From a checkpoint of a small image classifier: depths [9, 18, 9].
Rows from block 21 of a small image classifier, named by matrix and row number. Rows with one number belong to one channel. Each number is 500 + 50 x the weight over its row's rms, rounded and kept within 0 to 999. All counts start at 0. Numbers have three digits each.
After each channel's rows are labels from the 100 images, of 14976, where the channel reaches its highest value: "responds to" is what is common among them; "patch colour" is the nearest of a few named colours to the mean colour under the peak. Only what is clearly more common there than usual is listed. The data: photos of arthropod specimens (BIOSCAN-5M).
# conv1: bottleneck pointwise conv (model.blocks.22.conv1.weight, 160x688x1x1), inputs 0-171
# conv2: growth 3x3 conv (model.blocks.22.conv2.weight, 40x160x3x3, transposed, each kernel summed), outputs 0-39

conv1.128:490540515467515530512427473538499439522504525486478509489485486500535543502493568505507555517530506467495510507488509529476511517515475538448533535490452509490487505519524493503498521514499503566513540500493528470461527469520500518473476525584522463474513468522511478476464530518508484504450483544493483511573491509508447456482516504531546492470469450464524475549509530490538455596499506521472488527500439490481466491500550464497521537495497554504513511464484500525500476513504547479511478478500527525505568521505507
conv2.128:528472525419516500497575575566647480487517502475495591425494651525572478517491476499538460488514523485492490508554531516
responds to: order Coleoptera
patch colour: brown

conv1.13:537499539487464494485521533474485539500512490513541514485493529501475461449537555449473450492517449508496559522460466483482469445435487423609503482485504514546515480486548553525470513558402475522494485490469494489510469529506495473511507475507537481510488519484436487543510517499503494407416509475490510506434435474495523482494490513473497486485535474515489444467516542476468459443488467497509459477438504500475491499502453510496533450518471477479484487476466540448572472499523492490475507476510520453478443494556495
conv2.13:463497504571470502405474398443421469487474473479479431448537396424489462479448521454477531483521501512643519510445479509
responds to: order Lepidoptera
patch colour: grey

conv1.153:512528428516502572496496520519505528518470509461505488488580518545504465465530474495441444432462486530507491451525518532458398457484528459473512530500477495548501506524518538470539544496449526483532523525499506465504525523554482518519482450487518508484519587505471567504540539486496529490546585469518472516542444510490501505523548530434519487520519584546546421513479451529458503507505542520533493531507526555490487552551483487526520484493499501475568496536505573558495504440555477516580520558501524505471514480444507
conv2.153:473561495515556496504476520519500481574521421493525610468494517392540582522537574554418481572469549516495566536427573462
responds to: order Hymenoptera
patch colour: grey

conv1.113:519459459477470552538510506464508513499497499560498479468513544499529452525496544497552475458402540480467506486519464599591535435537474567514588394546473531482553560554539385531543515514552427533514501503527446487357476493514537474484514480480512497446530479471520517460416525401444527521471484490492483423501507535514494481424544531551594428481513449453556534538516472532527515434538529436474465468558505541505474493510481509518492470493493509534525479499475500529473509501489497544537538491542378475497473558484569
conv2.113:525479482717451504539587517480501496486477491497489532503501504578511496491610509518521549497483490486499486487508621497
responds to: order Diptera; family Muscidae
patch colour: brown; grey

conv1.135:534493517534512503519505470506508488464505454514481498478493419510553500533492472473521453513564508491497468520489484517472542546522522518411522461525410491409486529504526517457501530464486481426408508491481501530472504592556547539513490504514469504474479493476498496414444549510510474468519445474523479545520448451449475421478512519560542468504444451517540514498494500501518550371446466543508493507518435499494520524535407509499475548483562503496507468452535560586473516507411469509457445470507554498523545529520504
conv2.135:469455472699500419432470490480485494482489454469530446497497505627525463483573453449492484549514487454484508467470516507
responds to: order Diptera; family Muscidae
patch colour: grey

conv1.27:540491493532434468494435501532425483520509558553521498503488490503531537582508557472463475480487541488500464457545524499442478599595527758536527435544533570508507555493471559519422513520608548426484532510487441470510473486482517523458577547469509478544544455503509545491432490435558463397522491457515456509531427469472354421556518484419387479518531549515475546564495517482551507310481491503510553524469500507501538523552489443494587485495555554564462522459469511509479457454530476528507501476517506470437441525523515
conv2.27:466497507509538502467546563574567502499451478493511482494501610498492491501357481473499486519490468496565462526453677534
responds to: order Coleoptera; family Nitidulidae
patch colour: brown

conv1.139:565528517458562527469566520432526517515475438503454547471547515499507500536505552519551509488425505471506518531485535515499497492493488517460495463463554468520567470533558425531485514464526504493552540503476569552489518533508523564516537476476505603464475471464517477546518506386499529492529477446478452468548518463492568522506479586550559523480491452441522481496479521502522478504514470496493492440509562488551438564448451498463436451515460503493507505478462452455602501500552521532506486466530423480540509478506498
conv2.139:522531464519520496461512501475514447565506428513495659558534545453588544511519499554547507501504496506460643449576526466
responds to: order Diptera
patch colour: grey

conv1.19:494494473513565492481542540515459494499483487495541504484481465486531514469516529473502517467573525517532526526446491492489547382549477473482477522525495540468467520469508484499508539515531429493524525504496510518413486578492515513472482528565512489498476479528507510521552473521505527578476494528500530493517539557510453480453492478514519521511518407487498476516517523491554473571517505506440488483545537491510508486473549474470489572520475490489492521509497525514521507467534506505488480539498560527534569531512492
conv2.19:539499519456452516484497515481559467496515496502460416508446554482461512490649445525458391473560481399484471512498514375
responds to: order Coleoptera; family Coccinellidae
patch colour: black

conv1.154:490440512500535491511594483497432520522511472448493493470511476501452502565507444513467440529514563476497532517458467466543504518600495518451515509497553503543504447482451579536555517466495493470538486545448504474509504438455514528497523495435507526518514519553462491517519494475501478553512465504485556540501485487451478538506506527510440462569538522568498485539521537482526536486490508463526520487407527503510511481500495487483443562583520443498486514517475617429511487466493437447492453539490512503549514467483491
conv2.154:472486483465658480622488430520530510539494524488561570568460486497473549488544512549488529523593570469509495574436498502
responds to: order Lepidoptera; family Gelechiidae
patch colour: brown; grey

conv1.91:533541541451449493499437408466488489512475530494461463492440546489493462424480544489527500474416522485491519468532465559482535467489482566504515455532524500482507544560468454547501406518536440513508530506511520448443478449485504508560507463510491441433525482449574528500465479454505543492499484510502500507516446455511440468431518531526533486493512450476476455477488515524480458526496545493487527518527448531471482502493485514518508417461487498531457512461491497475472517509421507562487512484485460478478477547492541
conv2.91:509500477729498449516506494483510474482503482467490526460505471593444475506608564453503515559469461486504496511495523482
responds to: order Diptera; family Muscidae
patch colour: grey

conv1.3:547479464519501473500500494461515513494500494492463501513533475427529542513483455515493518454516488522487445473548528468496503547526515521501516435458465477498489470492556487452563446464501550493469499493530480506462528525496455506457542489517502528529489501505515464581396454456506482514572540456489467505520474457501510507505471423440401472502469475504457477455431456481475473463522490481448484468454547509469484479510476497486520494479501498460481511513520457455463499483454503492499505483483453486536526520513496
conv2.3:511542502448426638537464473502552522468467550519522526501489513622552611486539527584520482503476463514519466536387500494
responds to: order Hemiptera
patch colour: grey

conv1.39:512478555445492445502517476554526497502477515490509503440467458432497566484496442468495550486530567482474485501536516494487506534499479519446477507480483443474510491503476428478485493480598546462459463483499517485490503504416469514460454546455486529502481442519644466445501482531499532524521464509476521476494500403514519502489470478475515485516504478513468548541488544490554516593491515484463510540431470447482488499483598555503508502488543468483443487426519494454513514556545494508465551473482529501451544513461500
conv2.39:571560454604561492468436383494436469513471519549536527458483386419513431474476447515507569524505507482561448499531468499
responds to: order Diptera
patch colour: brown; black

conv1.71:488528482596551495579509542480467437553522470507511479451376558475436656468495667621505623412484597425508507489553428472492473518485506601532481507454489555432455508456425535543461487548532534555523448451537476440567516518479476501497554516604506515566490482490469483478514570533510597451536475542506495521589558424468468468479537462449620494486525447529510492521462518451549509496483500545567557487506447476488504506514453500507554524493558590515452552387504504500430496509482566504396506469478547459402482551523476
conv2.71:495506436401445532466465491482547462457453569510462456461461550500455433464496428468466410418472458391501463448555502421
responds to: class Arachnida; order Trombidiformes; order Hemiptera
patch colour: grey

conv1.137:484559489538535540436529495449510467498493498499491505488455439527488543500494428462487461531543505488514502442505515477464499559534545501444491568478548453524486511488469513493478507491496435419552493496486583545523634511516568524522460489533491570495496512532522487530564493551522462475483467510522523435525489466419487471572509499518502567485522543474520510526472476490486489504540520528504465483520513525480440497485496475507488494523532485490554520531541487467480534512473468512466482490535505520495521490523484
conv2.137:462446449467498436498539464544407514499471518499478495498522474534481434516464514385544560508471499526580526480647478382
responds to: order Diptera
patch colour: grey

conv1.81:489514530457485505517511391553475509493523542500512509492466472491469495536489477477509505517584523461502489524439454497512567361508519447469492523536479457430485476499497374479530516521537495535475517468469626548486511622550487496469432550520505458523513509543558485510533505609509533562489447483499477561486460622481457513492573496541492566504481403500520516526534485512514511562506499544501559556586448510481504500503573507461413554501543474520605498416446550587535511533456460489493449483476586549478526493508519
conv2.81:479522458460513450443499443476413480487487500453483423487499471512452538490433536470487577480461503610504476496631437625
responds to: order Lepidoptera
patch colour: grey

conv1.138:479525486567482483440482447497454515495459485499573512493460530439481588445482445547505498503530441555512490458510441498457506529454469462452462503514494483473483486486550561538534486529438556548485515519538514483515457513525505466467532450522478400507498472447439516460516488433485501434482547512475476498491504477541492497493467437527501497527503527514466413496512425515468464500515521537513451539496456506496487483479467445512526489463478606513503521531505541481488478440484548499490525463469479505506506505477487
conv2.138:556475510515583523444483454484520643469488522510449547525463493482498471536428563517456466534610553499472452454401507415
responds to: order Hemiptera
patch colour: grey

conv1.44:512532532465538488540564505479513519524490473520459534531541472504542493503542500434459480464466544531491515534449478522479471503555448462547507560438568518553497507496484513522513505489554407440496513540444432493489535459468533526540472499506515515550494485484539478555542515478487502569539525490517536449481457494517483501461476520499503463544478489471481515489444527510468498566500487490492543483472551528502477573559559507504462459548494472504473498513474505467597484473534500505510531548478541505483617501531483
conv2.44:500636519480527450446469486531523444558456499508533557456522400500443555586563485532523539525549549496503502540368478469
responds to: order Diptera
patch colour: brown; black

conv1.25:530429467481485547467558443579543496507495539524462512453505466563528463510510335421478446482604485496510483524471545496522482443481555411461506433536489450465478479519509412479493548527544508489515508492471629622513416588515454458477468499474487556493513550513510516500468530552480520551583524484512498500484523606442503558509501519559529487478498479511525516522572516529485560593488460531547530538533481508465462474525559516519421575459473457493564495502490483546458512492471459480473398584565509537540574465504507
conv2.25:491481465483483421500494471455364446465485465529516519528533497446472535486512544443528597495503480582482396476530368558
responds to: order Lepidoptera
patch colour: grey

conv1.120:526489521486473478492475505526503507491524535537513490478517465485507455527486527495514473504573549494514467456482469531532512458544476608520519435555493550395521503527542467490504490510531428475493511511492469496455478593475521518451507506534492515473543461467456518521469536527518481486488463474474457514496444550506463459471510493430484466491473465507492526554556455526552554373498451446512495458541444508526435472445525473500469501534506516553559539482479505532485509510461506546582428545507488469504588505548521
conv2.120:537383540596567487556511473545500545610445513433573540486510438577479451484512518582508514453519512459496507472419548506
responds to: order Coleoptera
patch colour: grey; brown

conv1.9:448462470521497482546454524569489455453501512456479480528489485456577619497489513504478504487536556494491479469536529457443517473553530539460481502453496502462452498477488464439457505536547473551405473507500460465466530538510511513432529509594493461538466443522458459422477487543455504504562492477485470475609440505487401452495476489528539521458476516467501475465522426476481483521464518522432526474512465475468481493525543463511479555491449552485468516519458473553485488430466529495516395552491514526563507505491462
conv2.9:483535560418454498497456551464584474496566568549489513503518623493487552521614438448479458502485477480493524509603450574
responds to: order Coleoptera
patch colour: brown