From a checkpoint of a small image classifier.
Model: arch densenet, depths [9, 18, 9].
Data: 195000 training examples, 3.3 epochs.
Rows from block 27 of a small image classifier, named by matrix and row number. Rows with one number belong to one channel. Each number is 200 + 30 x the weight over its row's rms, rounded and kept within 0 to 999. All counts start at 0.
Before each channel's rows are labels from the 100 images, of 14976, where the channel reaches its highest value: "responds to" is what is common among them. Only what is clearly more common there than usual is listed. The data: photos of arthropod specimens (BIOSCAN-5M). In brackets: how many of the 100, against the usual share in percent.
# conv1: bottleneck pointwise conv (model.blocks.29.conv1.weight, 160x464x1x1), inputs 0-92
# conv2: growth 3x3 conv (model.blocks.29.conv2.weight, 40x160x3x3, transposed, each kernel summed), outputs 0-39

responds to: order Hymenoptera (72 vs 20.5)
conv1.35,193,218,187,190,187,178,201,177,238,215,199,176,194,211,183,194,229,113,219,143,173,232,216,256,116,244,190,219,171,236,190,183,185,181,183,208,188,200,283,190,192,169,169,180,227,206,184,219,160,211,213,183,200,170,146,204,208,225,198,186,278,212,174,172,213,190,210,160,191,218,243,150,207,200,220,165,153,217,241,196,243,178,241,213,173,181,189,173,175,188,184,217,208
conv2.35,216,247,277,208,188,224,231,171,237,233,214,285,208,171,187,201,220,221,179,213,224,227,197,219,201,141,172,246,193,205,205,195,200,244,174,201,170,224,205,221

responds to: order Diptera (96 vs 30.6)
conv1.131,174,182,131,193,154,199,186,147,185,182,180,227,148,195,182,142,218,177,186,178,170,190,188,207,218,277,173,197,162,170,200,191,198,202,147,193,186,160,205,213,192,172,226,163,192,177,277,162,149,164,190,151,281,222,185,201,197,171,196,235,233,202,157,202,202,188,182,228,160,194,191,207,179,197,147,184,292,200,180,205,184,161,219,228,204,183,202,185,210,241,189,184,222
conv2.131,224,181,193,172,180,196,195,194,208,189,207,209,161,220,169,183,204,194,133,215,196,179,237,199,308,123,180,184,193,192,205,186,224,189,179,195,141,211,194,214

responds to: order Diptera (66 vs 30.6); family Drosophilidae (31 vs 1.3)
conv1.115,197,188,167,203,163,175,197,237,186,202,196,198,211,231,190,145,258,199,180,174,243,194,167,243,183,199,185,155,221,198,229,225,140,236,199,216,176,241,108,254,228,182,241,219,191,225,197,175,184,216,205,168,201,150,150,185,195,206,199,195,195,216,201,188,194,179,244,195,278,211,213,117,229,178,185,176,166,228,227,168,194,191,225,213,234,183,215,205,96,169,193,193,187
conv2.115,180,194,214,266,161,277,205,222,203,175,203,204,158,183,191,212,228,203,269,180,182,188,190,184,210,228,247,159,215,169,169,229,202,209,181,177,140,187,227,214

responds to: order Hemiptera (39 vs 11.3)
conv1.39,232,169,261,242,238,227,176,192,260,135,189,167,209,222,242,168,244,191,170,214,176,183,218,198,221,163,202,185,229,210,206,241,178,244,194,217,245,181,235,241,180,141,200,199,190,222,167,206,244,186,187,202,168,252,183,214,204,199,167,204,194,213,221,196,223,178,181,185,175,160,206,188,217,208,148,187,231,234,202,230,187,183,242,164,215,239,223,179,189,152,168,195,163
conv2.39,161,162,206,235,212,210,203,212,150,193,176,197,180,237,191,222,230,186,253,181,177,179,197,201,197,248,175,248,265,225,211,206,233,239,161,206,123,186,215,195

responds to: order Lepidoptera (52 vs 7.3)
conv1.121,192,183,158,190,201,155,177,199,209,183,186,212,194,206,180,195,204,193,221,191,211,153,154,234,208,166,213,199,166,205,217,225,196,196,157,185,238,190,180,225,248,207,197,198,196,169,203,170,186,204,180,177,166,145,234,205,188,211,124,167,175,253,194,217,193,204,224,228,201,192,213,182,167,195,163,205,217,205,182,193,170,196,163,149,215,195,197,229,212,189,177,207,178
conv2.121,184,246,217,188,143,213,210,232,222,215,254,139,160,184,180,222,167,218,203,185,176,191,229,211,202,166,196,212,214,215,156,220,209,205,147,230,152,190,261,234

responds to: order Hymenoptera (55 vs 20.5)
conv1.57,173,202,166,253,231,238,199,193,252,219,203,226,221,169,157,180,224,219,216,183,226,177,204,230,207,116,204,237,198,209,223,200,205,246,166,150,212,200,205,224,151,180,219,175,227,226,182,222,242,229,158,203,169,205,212,180,186,203,161,233,155,208,236,176,181,194,146,173,189,206,247,206,210,205,258,171,181,195,184,280,215,189,219,184,254,200,223,228,170,160,187,180,211
conv2.57,203,267,198,248,222,213,195,201,242,179,174,152,205,174,244,199,183,225,180,192,185,211,253,200,217,237,184,162,206,247,146,228,195,224,252,231,193,170,238,186

responds to: order Hemiptera (41 vs 11.3)
conv1.110,191,206,174,234,186,149,218,239,207,154,184,199,208,205,222,210,194,164,205,175,202,246,199,204,238,229,215,175,170,197,146,192,206,238,208,214,220,161,236,167,232,259,203,160,228,142,223,150,190,200,187,165,197,213,241,180,184,169,169,165,129,176,218,155,196,210,207,234,187,230,190,234,257,246,245,246,154,281,214,188,189,206,231,185,170,212,221,202,185,216,176,171,239
conv2.110,167,207,170,187,208,161,229,230,196,194,196,211,166,263,249,218,165,229,225,196,179,257,140,189,184,151,187,194,190,247,179,186,242,166,255,201,205,199,210,219

responds to: order Hymenoptera (47 vs 20.5)
conv1.119,234,236,222,180,177,181,222,226,260,236,254,217,210,206,173,282,172,166,153,207,187,243,182,162,220,160,224,180,232,209,198,167,246,213,219,182,222,181,140,197,181,184,252,217,196,239,154,176,208,204,165,203,233,186,198,170,192,200,208,203,241,198,214,219,189,226,158,223,230,204,157,163,184,160,235,177,239,209,245,168,223,205,271,194,155,212,159,215,158,229,191,268,232
conv2.119,185,234,228,194,218,131,177,259,219,227,180,121,220,201,205,217,202,216,176,210,210,196,189,219,178,214,150,204,243,182,226,203,186,196,180,193,188,188,287,198

responds to: order Diptera (97 vs 30.6)
conv1.5,198,233,202,183,225,197,192,186,216,182,197,157,201,219,172,116,180,189,195,204,209,172,235,163,155,186,190,199,202,146,224,197,161,201,172,191,212,197,195,150,206,174,142,169,212,188,160,192,168,192,231,208,189,184,211,179,171,192,147,283,181,219,173,172,206,173,258,236,209,190,190,199,192,205,171,187,210,191,196,196,274,204,257,226,152,185,186,224,149,192,202,202,266
conv2.5,176,187,187,221,159,146,203,210,190,216,199,203,219,248,219,186,229,196,153,206,214,173,263,225,213,187,232,223,197,191,143,179,212,256,117,192,195,170,223,219

responds to: order Lepidoptera (42 vs 7.3)
conv1.83,215,224,243,236,183,172,144,217,182,250,147,235,198,195,181,146,220,212,256,228,230,212,228,175,239,279,198,201,196,271,241,203,191,165,190,208,195,212,201,188,220,214,205,201,220,174,197,205,215,205,273,145,183,207,237,188,192,215,220,212,140,203,276,217,243,241,173,205,184,185,182,217,194,191,231,220,195,227,163,211,174,208,247,202,189,246,234,197,244,206,197,167,228
conv2.83,177,226,225,208,166,178,173,240,256,225,212,126,246,222,199,193,193,187,215,197,193,192,184,216,212,186,137,189,186,225,208,261,204,159,178,208,131,198,229,211

responds to: order Diptera (68 vs 30.6)
conv1.81,201,247,238,191,190,215,185,204,232,194,196,163,171,201,190,191,216,201,170,180,223,206,179,119,165,243,206,165,221,173,291,163,182,201,185,160,184,158,208,161,232,192,205,151,218,239,190,154,233,191,202,231,151,181,258,186,203,183,190,231,213,205,206,170,180,225,248,153,200,194,172,214,210,211,202,219,158,187,172,228,108,193,124,179,148,179,200,218,200,196,191,143,187
conv2.81,164,250,189,198,261,140,189,221,181,200,234,148,196,285,191,185,181,193,191,200,181,240,232,181,222,153,223,179,192,196,170,207,204,175,159,177,179,201,213,179

responds to: order Hemiptera (52 vs 11.3)
conv1.118,249,181,207,159,209,206,214,268,204,198,207,208,167,165,207,243,234,235,172,161,193,259,247,197,227,212,193,244,239,210,129,232,225,202,253,177,236,148,181,178,216,196,158,200,183,280,200,248,169,176,180,169,164,207,254,197,178,213,185,244,147,178,206,199,213,276,220,209,227,190,214,215,255,222,201,165,215,188,192,210,171,221,193,160,164,211,195,171,261,231,197,200,240
conv2.118,204,219,195,196,328,209,227,202,164,199,195,181,167,213,184,187,204,200,223,202,217,239,183,205,197,207,196,170,213,216,143,210,227,204,276,181,199,220,202,180

responds to: order Hemiptera (53 vs 11.3); family Aleyrodidae (27 vs 1.1)
conv1.50,221,221,182,185,204,213,213,241,177,197,180,219,169,172,182,195,170,218,223,216,197,219,169,207,195,234,165,245,218,196,210,179,167,164,177,220,172,210,223,269,195,194,176,255,195,196,176,198,238,211,209,165,237,266,183,197,195,174,175,213,246,186,185,248,222,200,199,217,173,185,218,223,207,143,182,217,171,152,172,187,190,199,163,144,212,212,195,162,263,184,244,222,208
conv2.50,174,198,162,200,162,283,208,192,186,183,224,214,163,198,250,208,193,228,181,199,205,228,187,194,218,181,183,151,216,193,219,173,201,172,285,201,223,220,261,224

responds to: order Lepidoptera (29 vs 7.3)
conv1.136,199,198,222,242,182,208,208,155,202,183,225,169,212,144,178,193,190,160,199,216,175,231,281,206,160,198,233,166,257,233,191,220,226,240,203,171,160,236,237,187,224,234,245,212,173,197,170,165,227,227,164,196,211,227,241,213,213,195,202,134,189,198,209,215,181,217,227,222,206,197,210,205,178,168,220,210,226,229,212,177,166,206,215,204,194,141,198,217,193,210,180,83,249
conv2.136,197,234,195,170,183,230,174,192,204,162,250,164,171,178,197,187,178,230,177,181,210,249,210,211,214,146,176,274,199,186,134,236,214,182,167,221,177,216,217,244

responds to: order Hemiptera (31 vs 11.3)
conv1.64,184,172,235,194,168,154,209,180,178,241,216,197,172,239,199,176,202,177,215,161,205,271,199,219,208,239,208,195,164,178,179,186,172,326,231,152,217,184,230,158,238,207,250,191,188,214,170,172,208,216,135,125,196,266,164,238,218,214,166,196,187,224,249,171,171,181,188,137,220,212,187,197,241,201,227,163,237,173,178,146,183,241,183,245,246,184,170,197,228,201,205,195,167
conv2.64,206,159,164,231,238,183,203,204,219,193,206,249,168,232,182,224,211,152,229,163,204,163,144,190,200,197,166,252,165,230,251,192,196,158,176,222,145,175,200,203

responds to: order Lepidoptera (51 vs 7.3)
conv1.89,233,233,188,166,233,214,207,169,175,170,175,243,182,183,198,161,202,209,245,218,212,197,232,190,184,277,183,210,211,232,228,182,159,190,208,237,201,250,191,268,234,206,179,229,236,149,226,156,191,176,194,202,160,184,203,184,197,221,214,184,165,169,180,205,177,171,205,242,201,228,158,177,209,221,208,188,176,205,162,261,177,143,207,161,199,252,184,210,212,167,147,232,231
conv2.89,166,211,163,213,196,249,174,219,145,226,231,117,182,194,264,222,199,218,164,187,192,234,188,191,237,218,192,185,219,213,168,237,190,188,201,229,152,198,237,220

responds to: order Hemiptera (50 vs 11.3)
conv1.32,203,145,221,189,246,227,224,197,222,202,215,202,232,205,174,169,241,238,202,199,143,153,159,253,225,204,225,195,201,149,165,174,215,269,109,213,192,166,170,287,204,207,207,197,221,174,203,236,186,181,169,225,228,255,231,180,187,192,184,199,158,189,197,198,187,293,208,180,220,192,196,160,178,222,264,210,245,195,162,213,244,227,199,235,245,171,209,175,217,181,164,194,240
conv2.32,181,166,189,204,308,227,208,217,227,199,204,144,223,248,192,233,173,209,217,224,187,179,229,206,218,244,211,140,167,204,200,213,227,184,210,217,179,217,168,189

responds to: order Coleoptera (49 vs 16.8)
conv1.33,203,199,199,224,221,193,196,226,255,207,154,159,204,217,203,194,208,186,212,188,225,172,211,207,188,269,211,177,267,234,245,253,220,164,191,209,191,188,209,210,204,270,215,228,199,131,211,207,184,163,229,152,130,214,184,212,228,162,200,251,163,242,222,233,179,235,171,208,170,247,230,165,232,206,105,188,224,220,156,208,193,233,213,180,195,218,195,241,157,209,192,168,158
conv2.33,150,171,183,224,166,183,196,173,204,184,251,164,177,229,221,193,159,222,240,174,211,275,184,184,186,181,211,127,213,213,189,238,225,201,229,233,178,215,226,231

responds to: order Hemiptera (48 vs 11.3)
conv1.73,236,173,235,174,236,158,192,208,226,202,271,181,215,185,211,258,226,205,156,178,194,201,206,260,176,171,183,181,184,197,215,227,224,201,251,196,160,184,225,300,219,202,206,216,223,213,175,219,176,182,207,220,221,234,178,242,198,190,211,183,187,210,194,167,232,237,249,171,226,177,154,176,165,225,171,188,199,175,207,200,184,161,244,186,188,223,212,192,170,163,174,155,246
conv2.73,194,193,180,282,223,159,192,188,204,173,213,212,205,203,202,180,240,225,258,204,203,229,206,221,198,218,223,231,219,159,222,202,171,179,267,188,217,196,286,198

responds to: order Diptera (64 vs 30.6); family Drosophilidae (25 vs 1.3)
conv1.42,163,196,181,180,273,186,244,188,229,217,148,184,196,230,208,162,230,179,254,179,198,213,270,213,214,208,195,198,219,221,195,199,245,232,171,140,183,137,157,172,204,209,153,222,173,166,251,189,237,211,250,185,181,207,211,185,187,207,230,187,235,185,228,138,235,190,225,160,172,196,248,198,196,230,183,161,190,207,153,233,237,198,241,156,209,255,253,264,164,130,196,226,192
conv2.42,166,232,207,221,243,198,176,212,155,195,169,112,178,220,212,219,165,230,245,197,217,208,206,186,181,228,168,159,194,223,188,234,186,180,190,247,153,234,237,221

responds to: order Hemiptera (71 vs 11.3); family Cicadellidae (32 vs 1.1); family Aleyrodidae (28 vs 1.1)
conv1.125,208,181,165,166,224,242,196,221,176,229,263,249,176,268,237,234,240,248,236,207,153,155,168,264,173,194,198,252,246,193,160,227,174,157,201,197,189,256,203,220,212,214,208,273,216,182,199,199,189,221,198,197,203,231,178,180,229,176,177,228,232,187,161,240,214,158,203,130,210,186,186,155,194,138,240,223,227,203,155,176,178,130,198,205,217,207,200,196,191,208,230,231,189
conv2.125,212,159,199,163,140,240,193,199,166,182,185,233,202,220,178,197,178,191,238,192,174,201,198,193,203,202,182,145,200,207,239,160,183,157,281,205,274,186,212,208

responds to: order Diptera (99 vs 30.6)
conv1.104,191,179,172,206,210,211,185,216,158,181,200,225,204,210,254,198,199,192,195,242,189,175,192,202,217,139,199,211,222,216,221,197,179,191,207,185,231,173,194,129,230,203,195,255,234,196,185,211,157,187,196,182,183,212,199,200,210,186,174,218,207,183,201,187,183,196,184,186,175,174,184,160,179,219,179,194,175,226,271,208,201,210,258,168,154,221,188,219,224,176,177,186,188
conv2.104,231,191,193,200,229,249,175,176,169,195,180,243,201,149,221,188,226,188,215,181,201,170,236,233,195,257,272,151,210,185,128,193,200,169,207,197,179,232,180,190

responds to: order Hemiptera (77 vs 11.3); family Aleyrodidae (64 vs 1.1)
conv1.134,179,209,212,203,204,239,182,205,219,172,235,184,188,224,195,186,214,175,227,213,221,262,210,127,211,184,197,252,208,200,154,235,192,194,229,197,210,269,205,205,185,174,149,179,184,242,173,136,174,184,253,206,211,161,262,203,190,206,205,273,202,227,183,247,204,217,244,234,183,175,185,216,185,185,169,156,228,161,172,243,187,219,205,153,179,206,179,240,179,157,162,227,190
conv2.134,159,214,148,220,193,260,207,169,206,197,225,190,167,135,203,167,211,208,197,215,212,175,197,194,199,201,160,193,194,165,224,198,172,176,251,144,266,185,241,234

responds to: order Lepidoptera (44 vs 7.3)
conv1.144,223,189,184,152,261,157,187,214,238,183,218,201,171,220,250,210,211,196,218,161,248,187,169,186,193,161,198,191,238,230,173,162,191,219,163,181,157,175,196,235,219,198,219,188,228,239,204,174,201,224,181,186,233,198,165,225,187,212,231,125,142,237,162,213,204,204,233,167,254,203,192,222,208,192,171,135,216,220,221,167,169,169,227,225,224,230,229,186,156,132,217,186,200
conv2.144,177,181,180,221,182,250,187,251,157,163,188,185,167,163,199,187,203,187,238,196,197,249,167,183,214,218,155,189,182,195,102,237,197,193,166,216,204,231,212,185

responds to: order Diptera (60 vs 30.6); order Hemiptera (28 vs 11.3)
conv1.152,174,220,148,190,187,244,213,198,178,219,189,233,201,163,198,260,168,214,181,178,169,186,184,171,147,178,187,185,162,227,167,241,196,199,217,177,205,176,164,137,146,220,169,193,204,270,232,201,184,160,218,178,239,217,143,156,214,193,172,277,161,193,209,252,223,274,208,215,167,229,225,257,201,205,152,185,208,219,180,184,180,182,199,217,166,212,214,180,212,233,206,210,162
conv2.152,208,256,219,176,350,182,191,228,213,195,213,174,175,207,194,199,220,189,183,203,209,211,219,204,220,202,186,164,210,205,181,195,214,186,220,188,165,211,211,203

responds to: order Lepidoptera (46 vs 7.3)
conv1.1,244,173,156,158,192,131,200,207,152,219,161,161,203,250,208,225,188,196,219,208,218,242,219,217,219,190,229,167,233,210,171,202,255,206,268,215,221,187,179,216,209,217,253,185,216,206,164,142,238,179,163,216,227,223,157,176,179,196,246,141,186,185,196,192,151,214,260,197,179,220,180,207,188,215,239,201,189,218,163,224,180,178,194,181,169,259,142,200,242,234,203,185,168
conv2.1,216,195,196,146,185,156,194,197,188,220,272,197,271,122,254,193,223,196,169,201,190,242,193,169,206,212,197,208,193,208,138,203,195,201,182,211,202,207,235,226

responds to: order Lepidoptera (34 vs 7.3)
conv1.138,192,190,204,193,226,172,182,179,217,152,263,226,223,217,232,262,176,203,193,213,218,216,231,204,182,180,206,180,236,193,176,218,174,214,207,231,152,157,200,214,190,256,223,199,164,206,192,190,218,203,185,163,223,202,245,174,215,186,251,172,153,200,209,195,229,195,175,243,159,194,200,278,216,185,195,235,193,204,234,227,225,202,183,153,176,165,195,215,196,188,230,247,164
conv2.138,171,182,242,182,168,212,165,182,158,234,200,141,194,198,230,170,229,230,199,208,195,275,197,229,184,185,158,244,219,233,185,185,199,181,183,267,174,169,215,221

responds to: order Coleoptera (52 vs 16.8)
conv1.117,171,191,204,220,214,140,187,220,208,160,226,184,148,158,199,182,215,209,194,227,216,204,237,177,243,161,196,212,208,213,195,193,189,213,182,219,210,147,181,199,276,200,192,221,201,201,221,228,227,177,196,159,205,214,196,200,214,189,211,217,180,167,222,175,159,172,214,175,144,187,212,216,205,232,213,266,189,198,222,260,201,265,219,167,265,207,211,226,198,190,246,144,189
conv2.117,157,168,189,216,189,170,195,196,173,194,219,159,187,143,179,186,208,193,270,208,187,215,264,162,209,265,235,202,186,200,161,223,178,216,144,203,202,220,169,229

responds to: order Lepidoptera (36 vs 7.3)
conv1.87,284,194,223,208,222,197,237,192,180,150,142,136,225,192,231,230,187,221,234,216,212,220,201,170,126,191,204,246,218,241,214,171,196,213,162,223,203,232,171,180,149,181,163,130,230,221,227,241,171,211,235,228,194,173,223,191,178,206,178,269,174,168,207,180,176,138,153,231,219,229,193,143,171,209,156,185,220,177,182,183,222,180,146,227,224,183,201,235,217,217,244,158,184
conv2.87,190,161,185,182,118,207,192,222,198,221,185,152,185,208,185,212,183,200,181,207,172,233,273,198,222,213,147,277,199,187,220,154,191,199,163,192,189,200,200,236